config.toml
model = "image classifier"
norm = "batchnorm"
depths = [6, 12, 12]
Rows from block 16 of a small image classifier, named by matrix and row number. Rows with one number belong to one channel. Each number is 128 + 32 x the weight over its row's rms, rounded and kept within 0 to 255. All counts start at 0. Numbers have three digits each. After the name is the row's rms in percent of the matrix's.
After each channel's rows are labels from the 100 images, of 14976, where the channel reaches its highest value: "strongest on" is what is common among them. Only what is clearly more common there than usual is listed. The data: microscope photos of single blood and bone marrow cells. In brackets: how many of the 100, against the usual share in percent.
# conv1: bottleneck pointwise conv (model.blocks.17.conv1.weight, 128x448x1x1), inputs 0-223
# conv2: growth 3x3 conv (model.blocks.17.conv2.weight, 32x128x3x3, transposed), outputs 0-31, a 3x3 kernel for each

conv1.49 100:149120118072118173155148046155060138119046151165208140134134188134161098128107101094177110082192056143167132103139057140202076127099170094172143155127120078082082124158152105161139119200211108158136137109154168131117146163130144065156102133123113118107098173164135091120144133199066092047162131064097064140146123150086148115139091107171171128127093067190122169161125109108125182154084109118146177105028114121133072121110144116102121127112103066147152152140131132143105165154146157112079070179111102143097025136135056186072147139103040059108063137087103184174138115133148153130097114134147142127123135155169134166117146155140136114113111106125125160157180108119110184075134
conv2.49 098:197177154167159140175148146107122143135137151131158145128147153137144133082107088137162168136144151107128128132145142167125107167146114140130135132085086123117112092133166089146135113171149122127102113122112092093085089106118083097119088102121105119102095108112093085099121139152121125139141152132142117134117125103142134115088134114112137141151166125158120116146119092149134114023051045059085073092094113080099100103082103114101096175153126157133106136107089169131127127140149096130113135172177155187189128152162139162153128127151093104132130172169121170163111132173113135134147143160145131140077064032073122079076120048166172162188158133217160145172112081155097054149113048163168176138144175135143156113142157109123147133142152196168173154137154155140181077114153121116134106102115198209182170170183158162173085078085098081092102121134087100108110114131132109139
strongest on: cell type: erythroblast (42 vs 14.3)

conv1.99 100:127037075091147065191139148159094101101126089131162155082134083201082185157098137123112084120121098146139157143095088054157112149128132070125097146120081130157114094160136140131143179097123085135144112164099072124127131115144102124154140136110139087145173145145086048116088123136036117163090124167178128125163107073101117154152138195137086122138071131120090042143047120133141110149105129144088087136116167139095084138144134103111103160146127146092128136119125170122159141078132152197182056144141174116079079107084112106111104149163177176095193123112170132119156123154140128099190132120125107203147185100180163129124163134118123130179196145114113125088158151153111098112136
conv2.99 094:144110109155154172139131156173154166195160171167148140099112081112132131112132096096096089093084079107090076176146149132082135119099121141116114138125120138102134110117179101150149124159137087136127095133130127149149199185206194119193147133187138153139122143151140140138080121157087100150129141133124116148122116145122152146143135135137136145115127105106086120101117137152121157131118131114087114138106120164143154143091131143116174139139152144122143151162165162145147154162193174165186142139112141167144111131130077074097083069071076065093088133123091116118069107061146107099144126141130103126057087081044050062054046051182126159159135156147088133165123159155095148157118119113124137117144109158149127132139176113122158139150164128132127136111143158150131167174186162141180144156180173146131144124132127137120165140162143134160196170180185165197174136208166189213
strongest on: cell type: plasma cell (32 vs 3.6)

conv1.52 104:122151107095152142127138114048088103147128121170146148116058136116073084154115071134116146083182076172136137097125074071121071164132118140172120113125125050120087059103097082138098082136212091137128105065055077093135103126095111124140156110085069137128101107052106173107138209166097082103107133100025120120105132165091078151117170074156151097142071071129089057110147088117084190140069086166073121140123131134092156091109071139114156143117139134124131112066121063108134116114167111117118133131093130179033094075107143193134158184121102118092084140069112156067097116100091139123119130128138175096166117162113133145094172136147169146146138086167105142131152120077098121133094
conv2.52 123:151160175138150163108119116146144129134131127140148116062049061085073078102113112050044023085078039107097100128099129105120116139165145112120151129151156129159153120144108129135095125116093027034028063083070070093100137127135136111105130105091106092097114102106119098094144143135143141141133146155160146145143136138137145162121155121145157166134151124057077075031059071074077072121134149148166138142139122116116130107113119118112123144157163125152158137119138149136142131108102131101107179170171175182165181181170174158171153141162149143159140115117127135140130148141158168148133146130130150140099122127131142150131166148116127139110124131119133137081101110091101105091113113213184144181155155197183181132154147124142146104139128172145149149143148154170187109094113098098092084088081144182167139174146116147135145134127123112122138125135136140156124110130135125123
strongest on: cell type: eosinophil (68 vs 4.2)

conv1.25 101:139093106091178080146120154144103096161131071127177146108125099162048210114072103131090051116096098137151130139123088071169127143126147096085043139131111125141078090144165108102160195095103072128152130150153100113134129086139084140130155151142116083111206176153113062097088133111057117143125111182144151123132107097127060205183123188156104155151058128113119050139091102122150128106142131150065125170140152117135120159149127127084118123159139137136126139113133133130190125070116143162180066153138178110109057109056121132063122172177148165102140146115159119124146150139149127137197139144133125189153181129163185123151161134108126153165193159143089090109193139160127108095154
conv2.25 103:109087067141128132140135174165161169162166168171165144109105088120138095134128093106115091128104105122126088162130116132081116133084115124090064143100102130127140113125175096155165127160143084099134085097102111109119198209211198173202166152183136158138125136151126148129102125149107124154150161155150139147142123141123122121092098111127098117089067103095072086100068094139124134151123126118103108152118159194201204164162176169146184117123117107104113149139165143150165164175160158179173126121131130143153106113109101095116097090108111084115112132135124146134083127097123100109137125117115114117117116117076095123100085093164125141125135149096068130123099127110081127119106131128134158122139140152146149162154155121134157132131161145135146144149139153178166164170149163145173154141176155128143134129138099116134171176184178137185182165190201192230191179222170186218
strongest on: cell type: plasma cell (32 vs 3.6)

conv1.107 095:162196116096098137147131157161047121194125168117119071118113119155152139118092094109107086108096184165138096098085141152156195112104090125121126105191123114174114126192113082103216132112090125093120147103168103157123092174167141164101148133150117096117101152141186110148136104124086162103091157141126111138123109139170146091083133061136160158178154167123204186127159118179090122132126145141109122155162150162112124112100183093131126105153154154117124092141177180143092090123118132120127088125134167123159067162132105130184165159183076108182106097106027095110076237100094105041097117138090094113197139123103112154130129099082173145090140134146180077125166122170052078116176
conv2.107 083:160191148126127103133155108099116124127070098125090098132111117097118123129119115158141145128105132126112124162153208135101149117128144151144175131098088155079055153154139137138137159149123127132138118124118112110135133069058113123129163177169146132112116105091111108118090098046135083081101105065082134095116125092088101071103121085147139111156152126123133155106071089125056086119139113123148158095136129129095075154108129184166169155149242157140177172179199169158186138130137162130139143120103166133126183176149113104125142108089144099072147108079121124100150150107108109076105112073103106071119144160175153137175187171145139168142122136176168190160133156129124113170137149121105093152107085148120082130077053148149099174140134144146106187179161186178118101097053113111090115099089131142110167168157199177157140125065143110104160140128156107063164126108170167172
strongest on: smear: peripheral blood (89 vs 16.2); cell type: segmented neutrophil (80 vs 20)

conv1.59 103:144221136164114144115110152150146122116165165157114117143112123130188171062135139188097088132101166186095155090142089105134166055083148083171157121139124119164105176152087143208115122102150160087115126147137068159193137133174130107149123128159146160145172111131130145156107132117142191123164118149131126093135115163095152160146141101130108178170139130105111065151188151106131118096122120163144151161184063142147077163112115156167183108119163154154128137163181150160123206121155096141142084126191187120137146111129131127094219094210114054147113156111117150120067181103146104058197116141134090162165127132136094114182161151168134154109160103163170182101203153164112142125138
conv2.59 118:089120112086150130080156136112121104125112099132129099152132105121115091106106076131129131113122126100106115151142138155147149124130122126131138107103133129119132127155155172156179136111156175157112145140106135133106059064065089091087080103091105096081116136141102132128184150146164134144131128135088091070076101094100106108132130146113144157100138160157157144142139138126127141144146152146156155174170188040047056086099081074092085151133136176139143171150154176137145148130144171152151100094085085079102080078098068052072080087081083096097094115141093129139093101135098102097115111114123134122187164163165152164168146163137140147155153155144138131150114114147138103123125112087100108103146118090131098090096086127133110127132130099124111139138114140113096129087106116112093121113103057092104054131137075125101025072061055108108065111119029081073060093101051085111
strongest on: cell type: segmented neutrophil (47 vs 20)

conv1.21 098:158069049148141080124153097150058077054066112130122147137128138127133177120072074108083076098129153149141129119142071092185103121159159092148050132104158038120037146106045086103108091144126169142145096124094111047114118168125133087135166059157127146077138171121110091165044118139084016079172130107113098111173106122077090153152108125066129160094113132115113156124150048064097206111084133150148181102123179154156127145146140119091201110129160097148166146155112167171149118146143149161147050149124088109116082093113108125113129170135125153136153173117153184117124102106142152170145142113110127211121133133160159097113158142157149125151166100153075155124153142139154127188121
conv2.21 081:088071032153127116184166137125108147113112139081102133096157127139198174098129145095108115111119115069097095147119118124072078135124093180152137182162135167182173069105177079156171055153170111121102131177112092139110167175182167158177137139145124132102134137133090107109133157126110123124171156150158155167150122143152145139144147175142164161104159145188186167164147182162173171128121068130126097136137130187149160127105117145128144135117125156128111139125119146119146139130169147136181120143134138137166112128140119133123114142110125124108089130084114166135102137090119125091152163161196151161131133108131175127070135080182147147150115113191156140212159142178110113192128117145165150127138132151153187216190196189133181187182172166137150105092108141126183135131147141108156155142100177149143151139148184145161182167146169111129173135133184175189162116157184149184
strongest on: cell type: erythroblast (74 vs 14.3)

conv1.85 100:143093096085155059152111108099124090095124111163154134123128142135135151119079113139083086126121096135146125144132061113157150080129156109173066174084145000153066132114052089085133123141137185117153087110113092111107105146130096135151197113120131138042122165087119117145132162130083060104224101155114072115152129153139093199161122151103097186137100134154124090129119079068075211095116162147122126159164169147129142197138152126107133125110122054117164137087126172096120170081097167155161064126138072116125059091134089146048147199140071125141122160127135127123132094105122106147167117112108138151170084178132154153100142056099132145179159097147098100119182081151112121112112
conv2.85 089:162134097185174170182184196157129120163154126159138105092118095087128113064104078083085085108130103075091092073098123081089106092109145095105103085080087089088120087109162106163126082150130086126127132143126121129154143153154144141164106106125102111069095120097078077071151168164131125155171130125181156191154134140139144165141122108146137150140136131076107139064098158084109133111128118119120108182125128148142179115109136118103127100150121101144119110131130128140157138137152150127124117108098132151138139137111127103103108127122103132153134109095144148125149144101156106116154138157187177157071071062066100083099127129088142134048126146070084124136140135075147143041121141185164176163156149186172175192193177140145162107113178202198251146162179172180198138149116134104124131130108117172154114117160090124130166145192125107142138107130134143183125099155140123138
strongest on: cell type: promyelocyte (63 vs 6.4)

conv1.101 095:128119104125146148174136219136137160163203165111157172106124107215087186156138116185188073149098161079100171191151147134172167167146136148107113151159064211188165131193178187148202191108072114100144151215130101171161120144195140125176161153130158115214183131151174109115100168161106190195133174133197232139122088134116120135092052168090082145155164154120141072120125162153178069166174126135103106124101115190135155173149137071107101175148144144104132131160157182144142171138116180118156131119125157134089144153075126087179149121205210119131171096162163121152171187170138161125154145184155130178116161065183139141140089144096110110196116154052140088110095114147115139125124
conv2.101 080:125115079093120118120116150162164150166156137135141126122151118144181138140152114093140088096100102159142073151110136115092140091118133121140122143088092153076097077092119093136131103150144089122171074084123112135100155195166162168159129112157120123120107137137130138128089070084095097104116103119068059093093051067075054063142131119109104092097084103132074093106060117119097102172186140164159138197163207156169133130132110140149163126140152115150152157145165131120108148125127107129139088056072084107098056088093077093098099100115098137149144146155121125134125123097090099110109132134112133138125115104118109086091130075138109101132130148136123125136094122132110117121098108078045054093082064075081073133135136148128129128125146087027068075071078095071093180194191181181173116139132162094113156105107128128140125129124126124139139146160137150158164150158153130166
strongest on: cell type: segmented neutrophil (48 vs 20); smear: peripheral blood (41 vs 16.2)

conv1.45 105:160102103128058145130164162163088122135103105157081148077139128128072113058089000122099121154147120102125116103079101100112087083075066153050173090168151143108140140105161087048163165151059160139120143122162124130051100160141156113155069140095094112088086132132091079051158198209132193134045237111175144146162155138089111036101102132059145152093142135077161117032112159143163082148123152166114124111104102118108152128141124057109151163151130135099092152204128153129086125138151101114091076108125072149161106131120127104162113143138075122117144093110116114170089155126085145122095142073080156119079116091108170089112140151159125133114123135131104125104104059088136103134075
conv2.45 092:099091085091090089127094119081065092041090081053058096117100108100116120125127142120107078107120090134138162186171145159125126152123118168102084119075053118119127112098116109118133131150152100105099065083046094093099118112119145150109170146137152145172122140163133130165116118085127086071127123111187151170147155114125149128091072027096116094124120116123114114104087113131115139136146127118130103122139129108105108091107107103113144126101137103102122105107126065069104086066092065064088165149131134138128150147170115101095106095124114150148144152157116116154163150160061067088050080097081145162136162147146169124115106084185124146187122164191190199178146153180140133173143154119127160125118148148129167076082095121100104168160156102090110098075086120128116103080102118126098118135149163149132182151136188167187135101103117115124170159178136120114119126157162151176
strongest on: smear: peripheral blood (100 vs 16.2); cell type: lymphocyte (80 vs 15.3)

conv1.61 097:125093126158159104216112115102068089137133123070089128109072091160184137182090107107169085118064167106117102000123163095154070118089156056153170140167094109123063110182096037103130074076064162185111194108125111110133068070165086065060132131130158112104134151060119106090071122128103161135074219119091123141119153142179176043122131180187145146125102121175130126089123054086062085093077177151125136184131117148113126102053131140110132117142105153152152059194132171147083091148091136121076128162135166187140083164150154152183186158135149155137140124157079131116080169158147166149121116145086122135164140115094143122136168060078122132083121137136193106087203137110109132170149
conv2.61 101:201193175170203147143176113164145156127087112121094123137140127119125106150152143134144170138137140103085117165168218128105158143111169161173181149116119116093094092115130136150144134138132152187157144154150138133126152125099174132132191181172149114125131129126115132116143101077126081087078077048125160165134143144098143116085084083123107079125088099103127149117118161111121140098096112105132117077117118174151134190164151187165168173166178152137155152185198135121171113104130160135131148122121125097102169137137106121127123137116134088081078079076082080067092090073131109118141146125149168141119109116132144127146169183124118163088109116101103135209188206185157174197197205119136075100077089082067085132152141139161129147164170104114067134146122142122088152127103173143118174171139165169164157177144130132133127133085159162127152151135153139101178132126177135148
strongest on: smear: peripheral blood (72 vs 16.2); cell type: erythroblast (52 vs 14.3)

conv1.2 097:121245114152163141138170116129177121255118135146092145091150130052135035106115087136134089105136112144133177135143037125107092098047037170102161179105106126096101117069093124167144065153173086135085124122069154155098096106154173140138156162053066117136107040118095174073174148153120148076114085169134111118116150247188143140101149073137154105143123145125190124052164119169075177143049076190123116150070170132093138090096102168139091135132112139190140117092103107114100106136163073083147134088165120169138125095137141122187154133135175140130129116088161191132117138171146134123097170085179152135097140085154138154104152078114142129115123127112126085126067087123092100110125
conv2.2 105:145196159114141148081074098111141114137151120092113099120088145121104113120119180131107135118107123129113155097106091109114092124110116162175174161162177148172185122152147144187116167131079119066092116101140163117129120150134111144111106104105160139152167145131171144136218198172161175156115137118107087090094052067071065080100130129161174168142144158106109125112134140077089082202191171194189184155170128082099081112121134111136138145167153139155144156146144149137103150172148166170149112109106117102124120132126142130141143147132136121143212204207194194215179193203172173155123138115124142130108091122141154153147148172122132137106131104163139104143121088128128113092104104195165173178153176158165190152158128102093089106093068143158154172173146175167158151138153126132099120144114158145136113106082101087100118132136109129130141132136128140138123132102137105101
strongest on: cell type: eosinophil (62 vs 4.2); smear: peripheral blood (47 vs 16.2)

conv1.79 099:112077152149023122141128115129147124092145161086077050142115113125171036170149097139094129120116122132119087130084145129090140138105101117123116045141152092123124134139078145120106086098104176118092158093140164073145159108089144135083045133101141109066091131132143128184097131108151121150061079137136115126114167120115168079104120097131127122116131159166156141083087128090168081130119136190082146145135142125136139137085166132113105147152153141135182059104158161176160108140132132147136057100162129123174092139137055114110190142149107133144110157108129129139111202042139123080152094140122127182194132156119127116140166138153113173123130117157186145090181185121162093151170
conv2.79 090:169171092126143082178156117146139155118117112143131132152148133141108095122164131132145182138126158081093150162146190138113166123089160197187244117098166074045090131114090161082060154106123107103125125088113126139128101113112120123149131110131156128157160153161124136144115115127164118126198155140130133112098126097079074084106104095118089093129121117161173212143148194125130149138130132141149138133177174082098089102107108101108083141106153145128128146150153147128195164164189182173193118097068088061044086088104081099057100116053126089064158130098163149128174166152103050048143083090153127125136135135160172144157189167114100166101103127105109152134120154122112142132119171152157133097096120113066056129157122135133120166146146096135130096122115105078101106119092168133131154112115108101070130122087125137100105120104121137125107079082135149116128112138107082101
strongest on: cell type: segmented neutrophil (88 vs 20); smear: peripheral blood (68 vs 16.2)

conv1.125 098:190151157168107139117138104122048189134081076117132058169071082117108125096140098114111107170155165111142056063107147106128194043079124125128148127140112104121097147203096095093174099117067155137132183096174137156105105105144152084113139111149151140121087141105094135142139114134120196100041197122083128091168173131133126100121139074132135162183153175109146128102149081139054075126097122167151117145132078151106178068035153141145156086179170149152093087188056183191053082179135194111088115117153153136149077158113128162144211124240094099159090171119087126147057203082131156187122121155097149117123171103043118082156140082068081165120135086110152091113171170118112128154187
conv2.125 083:135142112115111099134170129193163179125126127148133119153160137127142117149161113088113124109102104099068101175161207131105182128125150183153177153098099163079107156141160160123149151136139141137119130123096109068088129085074094098129126123164136139162127131125127136116151108114143134120138111125111149152092110147108088089142136123185192178185172170161145129141135142169133164115129123119142123126170154114119117157096120172147176141135154107109132153176184198188233142097166163140151154136128130119115146134152091144129133116096129084101093090122081094062072088075132152114125122117129140160164159175175162146185210174212175216164159182180190199210150165166137142177145174080130127121118151102101127148121085173147100155140140089117072142150134166126101146118090127134110144157139176137156167172194175168196098115073119092104126134136103098084128080101127112148
strongest on: smear: peripheral blood (100 vs 16.2); cell type: segmented neutrophil (92 vs 20)

conv1.50 102:155184097149116142130113188132211087114147156172108113123089151154173153100124115151113131140106210121095088126144120100173124148114169075128183118135102098184119157165108149163088101133108102143070190075144074161194084149206129070140145058162123198149115112147142093098131143128088189129148137112165116116168099123099135140113086117118134164183136117095126092100195124079094089121111104155191128101160097144120051185149140117146168097145119106133117166165153132155169159122147093080170108127150138099102138079119091123114170068228119039134164166080090131099098170121122112139202125154115119139169134165134068096165113120191120147065175096155085174094165144213081125162156
conv2.50 109:138146063095116054092108102130138145156168149137148130134136089079084087078049060100110095095105076119091080130147128146148158098126141102112116101116143110116132151171160155144159128122133093109064100109090101107112103105114111113106104110097129102089135121117134130145130100093127115103152152127071080051077084052103091061134105108112088113105110128147107092108110102119119089142124164131130161177171169071076049108116070087092090176137150157142149148137159136145137137126126113130123114099093084084068063066055060045057079093082103096100087117118097120119105131122125112120142135122128147135137148145151148136159147145148156134152160168154151155154163143149164160136145159104107065107140095131124096116103077136128103125121111078076080119085093125104088164149132147141101123116097116140125112133108104121108061060056083090057082087061112104086094107082096094077
strongest on: cell type: segmented neutrophil (65 vs 20); smear: peripheral blood (45 vs 16.2)

conv1.114 100:171098131136163115142144089128096081134110053105135148157131119153138140098083130199083056083103096145094121071122057085138099122121102139146043138087174049128084145121099148104078130142123134112156103105130115077104124148112121159152151097136086114125124152089134134145050202169110146106104080161043107150166152154151057151167146144126095130071149112156061106129056066038086186139098155181181176134080150106137113085061114165120145134144106142117149106133106113169164089145139172088114114204107149158110081135161040191119133179075106075134199161156137147168129127110115184134164184103158143119122134151135155149097130163080111131110174104170119101144095097109164119160146
conv2.114 095:140150129143138149135135159166151148108098100097063077166193171163189182157185152141156158151176180170187164130125164115151139137169159164152125152140155163131164165129177143101126127111100161193142196197156175179177146149126128121109114112082171162180150153160137157134127144137134151152162147153153170157161158171176166165163129140124135141102103140131149154169162158181171168094077069076072092073049078135135123129103137077075094091122104118126110120137114137110099137111114143147120170169167166160164156144132132145165118178172146193181129173144118133147107136124151145137167158158167179178053075061087119082059103088125091110095118127120124152142154173130135172162136176131149157125128140118129139164146196160139189155154176148131125149115108140133128199173165185166143162157141129144172103105153117123167168149146129150155133140146158164150141158173149143172
strongest on: cell type: lymphocyte (43 vs 15.3)

conv1.42 097:195112131134128156190120151153114131116202146099186124101164089188101195141141067143171098185106208121099185180187156130164140125158150108077120156174084205219152122193166163145125215139104191120156232164133099145079109180200155132149136171153159150174166173130146121138118120144091183180087155126229200114140136139130169113113121148136135127135169155143175104145116141150154093148174108167084074171131134175162157173139129093150129155160128145088131142153141177180125199118108150167162103124163165163133148130065098116197156143167163148094160141155140144148152188146132211130144143146101142188122165093127170116177145103068082108149168135046134082074162083181124138148173
conv2.42 104:096114115099123113092120135186191167167161162136144139132153148128151164107143126086093091079097101118108092127135143099108125093098109153137142143112105149081119080108150053136139058119130108082119106091117154131127153181173150156171131161163160126131163179149152157173126115128125119102138133118081087093079089105081093084118125123105112119109086122093055071084079103140074092156148135153135124164152183125127116110118112117152148157163157156164170130138162119122101129160123105135121112086060073082063060045058088078077089068077098097117119125129114111120139122115127149123164171168146168174136118128117123121144139122134119113154113110113099089130092109112109122100080100073067099097093109112114103126115147136139145121151152089073102090062108101075088212220181210203204194188185133105107113099107106118108087108131082112122117126152113119152116126166121141141
strongest on: cell type: segmented neutrophil (66 vs 20); smear: peripheral blood (59 vs 16.2)

conv1.67 098:140118148139140122136086100166094181138158108094147100182129105161176111159089165144167145181165196146113129126116160132115156084196153058157164116129172028168113163195114124114119127185088136178164134050127142192127065111186097162098161143233087112146054145146179142163101091092135122140102147118081075125171110116168155087145170083182143078136195134128128172173146089119082099139151123122128121125136070167122131086016123159115100128155161170108143097125067148130027136182148157106132162133160176189108114186085136140130180092118150131139072162173105124163105170101138184119054128113107146101099157133015125117170151101106124073083177124129157125162167098088159150084151
conv2.67 086:130134135150134151132131120142144134117110141104131124139147130116097088157134102134099137135096142156133164197163247160110201170180218186153132157087085155093068130124178132103163141083139190192184181152169180174158160106122120090128151142145162138146134118096112122093118087085141097084071059059138182154156133157122122135129137119157152171161132172126091122082060071112112115095107093098107105072089098174146174166144163182151144092092092133112116156164132154156184155135178184160158118141137098081142167117168111149148147133124112083109127109126113109087118105124124145117140127105108127125087095077113113094132140125149133138119113123156131140209161187177112130214139159049089096074063111057068092194169191152148120125100109124123109121145143120118116117099095096084114099105119106107119079127119099110107148150148151110151122118146157163167146135142167111161
strongest on: cell type: erythroblast (66 vs 14.3)

conv1.11 099:147071167061160091179106149106097113116150120150177158126089063160074210093092107089123076087123094166126098182086097094166201133116149152095073176083112118154150097186131131061175223125110148126152116161086089120089124153151085113140167186112159078075174196099159069115145126112029103124129115169184112120113090126121094198166105188127063183090076159168137083168111077131148160151148142134064100131133168149142084149126120081063142150108128104102145165144129172063138157109082197138193071111181138104147080134093137105080120143155128152125161121109149158121134174159127131133178116128150144166106141116153177104132139086093118137176159122085141092096187107190120154115138
conv2.11 093:119077091137138162150159143167186173164191181147160147075083085078098096087082088078079079092101073081082088104130174075078131097079098118083081117073068099096122087097126093157138122148130064095131074119111084087114156190205136138149091091128090085089102103091101117118120126123112110125142137119129123142116127138114128112089082062084080101107085105119068101094056090110102096179168151190165149201171195152148160090112143098128144121120140123124146133149134141151169146140176123148146068069071112133129081084104051059068080096085088077109102085077107118106104115094137102110153120134140122132116110109117123125135131107150129125111102125107099103138120103119115133123108111154134109133147116153144153146124165110117150128122150176159166169140152173183155161196181141141181110128142145137150126119122114092105173156162139109130141152160160183178146137134119123166
strongest on: smear: peripheral blood (65 vs 16.2); cell type: eosinophil (30 vs 4.2)

conv1.102 099:147081051159146086107117117144072099089060098163166131142128168145180160135080147135084083069175137111148147166146066141208177049159175109157087151122156021120090195128122095088092122155115165113148090120124146156130123131134147111173174080198143163084117204080132145152105156175095066058228129099086093117147126115110084188182100096124140167124131118150124161107164061081056181058111148102127131129149149154107090177174124115100188086139095056116133160109144170117111147137105148145127040158086044131106093087121110125045129146130099087141138104098124166118128129155145124162123113129131125165148134177141126122091118127122134136159121117143069128127145137141087131110091
conv2.102 085:108107089131138144176149170140113149131130149142124115105171148131150170060081092133124146138163168059116118088099102087067084111089106132099104122097097135135167103142146114150145116158147153150139114177165038087105137099127149129127129131135065080067084090072051048045143169170127123136167153159166154155144139150150152171107131117115140131114124128133134155163150182160192170083093097115125110137128142144109142104109149149156166037055072058106114098100121109118126131113124121103116084096098104098119075083087117113106079123086083103090122119099119146143123135120122126137157135160150128148075118064090169104068130064107119123098117139152137144143135154155147152161162168189150161132141133177153158156172208162115197178161204202172203156148148172176178120144151144120139158147143145152160115121158123161201126122138130093142153145150127111138142086135160152149
strongest on: cell type: promyelocyte (40 vs 6.4)

conv1.105 100:167136085091127105104094180131082052167093113115161141128141167132093083063086118135110068140033129175136132036130101125114119105090019152151123099144157155080085098182113166115144125162133091119139178089123075108098117150102154121094153148143107087071107159174118119088158128100151145087084155156131136143162104130156122124177124115139163132129166111097168132102107109139131155159109120149161163132148107081171169093085134151143084142146160128132123077126114158148070104144138133168099124092207076207127156144094143114212130091164185140129095189157138125139063161162111192125113156111035172117061133084072135078195111143127096108140155089101129083108095111115238156097167
conv2.105 086:174205184144180171111139183151120130147113125132108098153114150152141105184152163185123172141097126140131151196166146153152152187153148189124112134081091141081128111105148135089151144117172097090068133102102168153139106093125101114125126077132150155197149166184170183165116130082143099100083105099146141148130109112095087113121140140152140142128150205161152145120101146179151146069071069114149129079129141110113128139136144133117152177136147178146135185179142189150180171158159191154164135137158158134168153144180108117137126155134114154163132134165133140190132182201138116127098094118043088114050060032128109093120131129152133155151119140173149168170168156163132143183157164088128155093142177113163173132153176117160176124145154133146108145151091176145129127108126107120110114076101101164174094154170088157179135089109122111132103069123151146179120157170120124160
strongest on: cell type: segmented neutrophil (43 vs 20)

conv1.43 097:105108093083151166158191219127164100159143129122174183090089077175025175147137123181089079093120158093119191165170073119116139214139147149071077174156110182114169130116209165099137168091074100066103146160103107120137164117140127119179111143099155136185170132168098088126094131137100121134131178174199206152137082090086093179151102173134066128124075108143091071123050127102205065134142119098069138153104113137159129160179105067110133162136181189136121163087167175136161171099071160098157125098116177120073187153063201099182124127157183158095119062124161131149183159140165104111121146150189124160149148118159161127135098117123101106166092097104120119102142129131077139166076
conv2.43 105:109064048103085069086104129176182136154170133137140150107133110106119090067094082109121094090104075069098078122109145096125143086106155140159119141133127131095103124158145149196185153167169081087113047059100069055066156182148151155151116136142081099076075080080106105110103107139100089132132135143092097092103078073108076054119113117136119104122101082130107132135139126132101111171166172158146165189164165146124120139113102126119143077087107078087121080085110167176143160164134148160135099104094133148117088081101047079083075072087075085092142122153125138132112117117070067087063097080064076088128130128135111124152139116130097156119109137133115165113100139108117121111121125067075083079084086086098111095103111110134111111140133057074098076104088116117102141150133128148145123140142155114132132101107119106112128119114108102107122119113133126119136123110127128122
strongest on: cell type: eosinophil (82 vs 4.2)

conv1.51 103:143118115094090155112156125104106139111130095169084143073124092140121063117091110165194117100161106111107108154072165126114121143114176116133134150152117103117140139131080144116101083067056135110112118116153054113133133093104092146143151138111110097151112041101151141111095200170134125120077118126090087056120173116164104087120169120117099086117123119155087079060105165108159084114128148119124131069095085127103133071059149164115166059141147181123130106142100136133075106121145165098142138161075194155153111183136170148144121054093192090109115111172099112130136137086115163119117146107114123095112152153142105137149148151141107025077082176123154116167090064082083107124119
conv2.51 081:163122139168151135170149129135136134110093097058074082122174132130111084095083093097137131123091131128106148114150144162168187202183211131118079142113084140135122140133151095079112096084129169189155124147151155166184190137122165141103158120110126111160115114122102100106111150148164179163154115133148137170161139149133119145141143158119120154110060083115062082137111118168164131159140106111137166074153119158113125152118096140101102056074077086101084147143121123104106123126117124148168131164142112123131150147144137166200145181208139156196148154185113119128119108084201171178184151127141087125100102074040085071050095089094087080126110143125140178124109151119122130193157201129153161121140143098123133176164181154114150151097115141119121088092093109113090178152132136093081069067053154128138156148111166139107167124116121125119147100114184142168156120151133114120
strongest on: cell type: erythroblast (83 vs 14.3)

conv1.0 101:072141030110158134145098135142156057135097153155128128078169179166111083123127142135104040068136102112141205078176068083155125092046048080107172136155125122114113091111117054149108127145153071139137145107125137142150107175136133125140079090122066084129123113179065133117149156108078096101151094099141167109153113142146145146138131088185125011143143065117172127152076096159075129149076191202160134122108090162221140126108156132122122155145120087192168105148126140166105127167104143134108100118193093184201136095136048095144117178184111143140074148133130168205075163150108137120111130124124141145104126118171125111167148135109122146158146138108130151118104134142168135139125
conv2.0 098:191180186158182211150183182130128112108135115112130120145153161144116134130115114176139111116084079116087072208202200186172146205161146168120089149139133143134153068107140082082087100092104185150131124083084128106086130132120181147147175150173105143101121127114155134126176133159150135143170155159142174195135141117118129083162168158151154146115097099094102097111104130134093106075049077115099154114130166161149144156137106148149098130115110141126109111112091171168134183171176145148178138163192140155154111102116084104120028069069073075098152181205150181172159191173125133150135138156126142161095082080121139112139142125176159123140116091168143115204181142158131114140113135157139195131147155140137129137112119136122128093108109173144156151108084101106096148144117179181170185155150141149129106108129105124116132146158138131131121134101143135144132153136134141126
strongest on: cell type: erythroblast (64 vs 14.3)

conv1.126 095:155117102102154044118165151100069112043090106185123159116091131157143189136099135165076149099163112142087089141118083107190080093159175102167109141132131085149047099107059071094155066138128152154112122135042121019117150126115079109159158114174150136065158213116109090177096160156085043118195175080120054108176106096097122143149143137060097112150102127131103113104169112126097206115051139128100103169129146155114100150136168133098161104105122097137110136142169162086169157101140154137161039171110102107106065086128106139093163172140109143137111171087168154093136176121131106133119112116100165183115142139143161133140207136162155129147164162168108171127186106092109104144123
conv2.126 094:115058074129139155167164158167145151166137132136142108045090098091121131048097119066087094051091125052088094102098107083076112114107119144097089132102108165147147092144190091183189080174163057108142068128134026084121158146181163137167168160145102102094115111112084098095105159148100129134148130122152152175121113150148143148120156160135166152149154147144144167173149162150171175116162132140163149159164168134120162126090139143148150082101153095134139131145172129124134143146140144146143119114086135145124130125128101111088113103098102106120104102055102133107077101073135115114163152146145126127139176138154219144112171107112138154082115161117144175185156156154149167133137164153140141107116120126148137156179194146133182164136203175152177135126161151176196160141166156149147155136120152189194143142176150145192148140176116093114161128165154150166144097149150156154
strongest on: smear: peripheral blood (62 vs 16.2); cell type: segmented neutrophil (53 vs 20)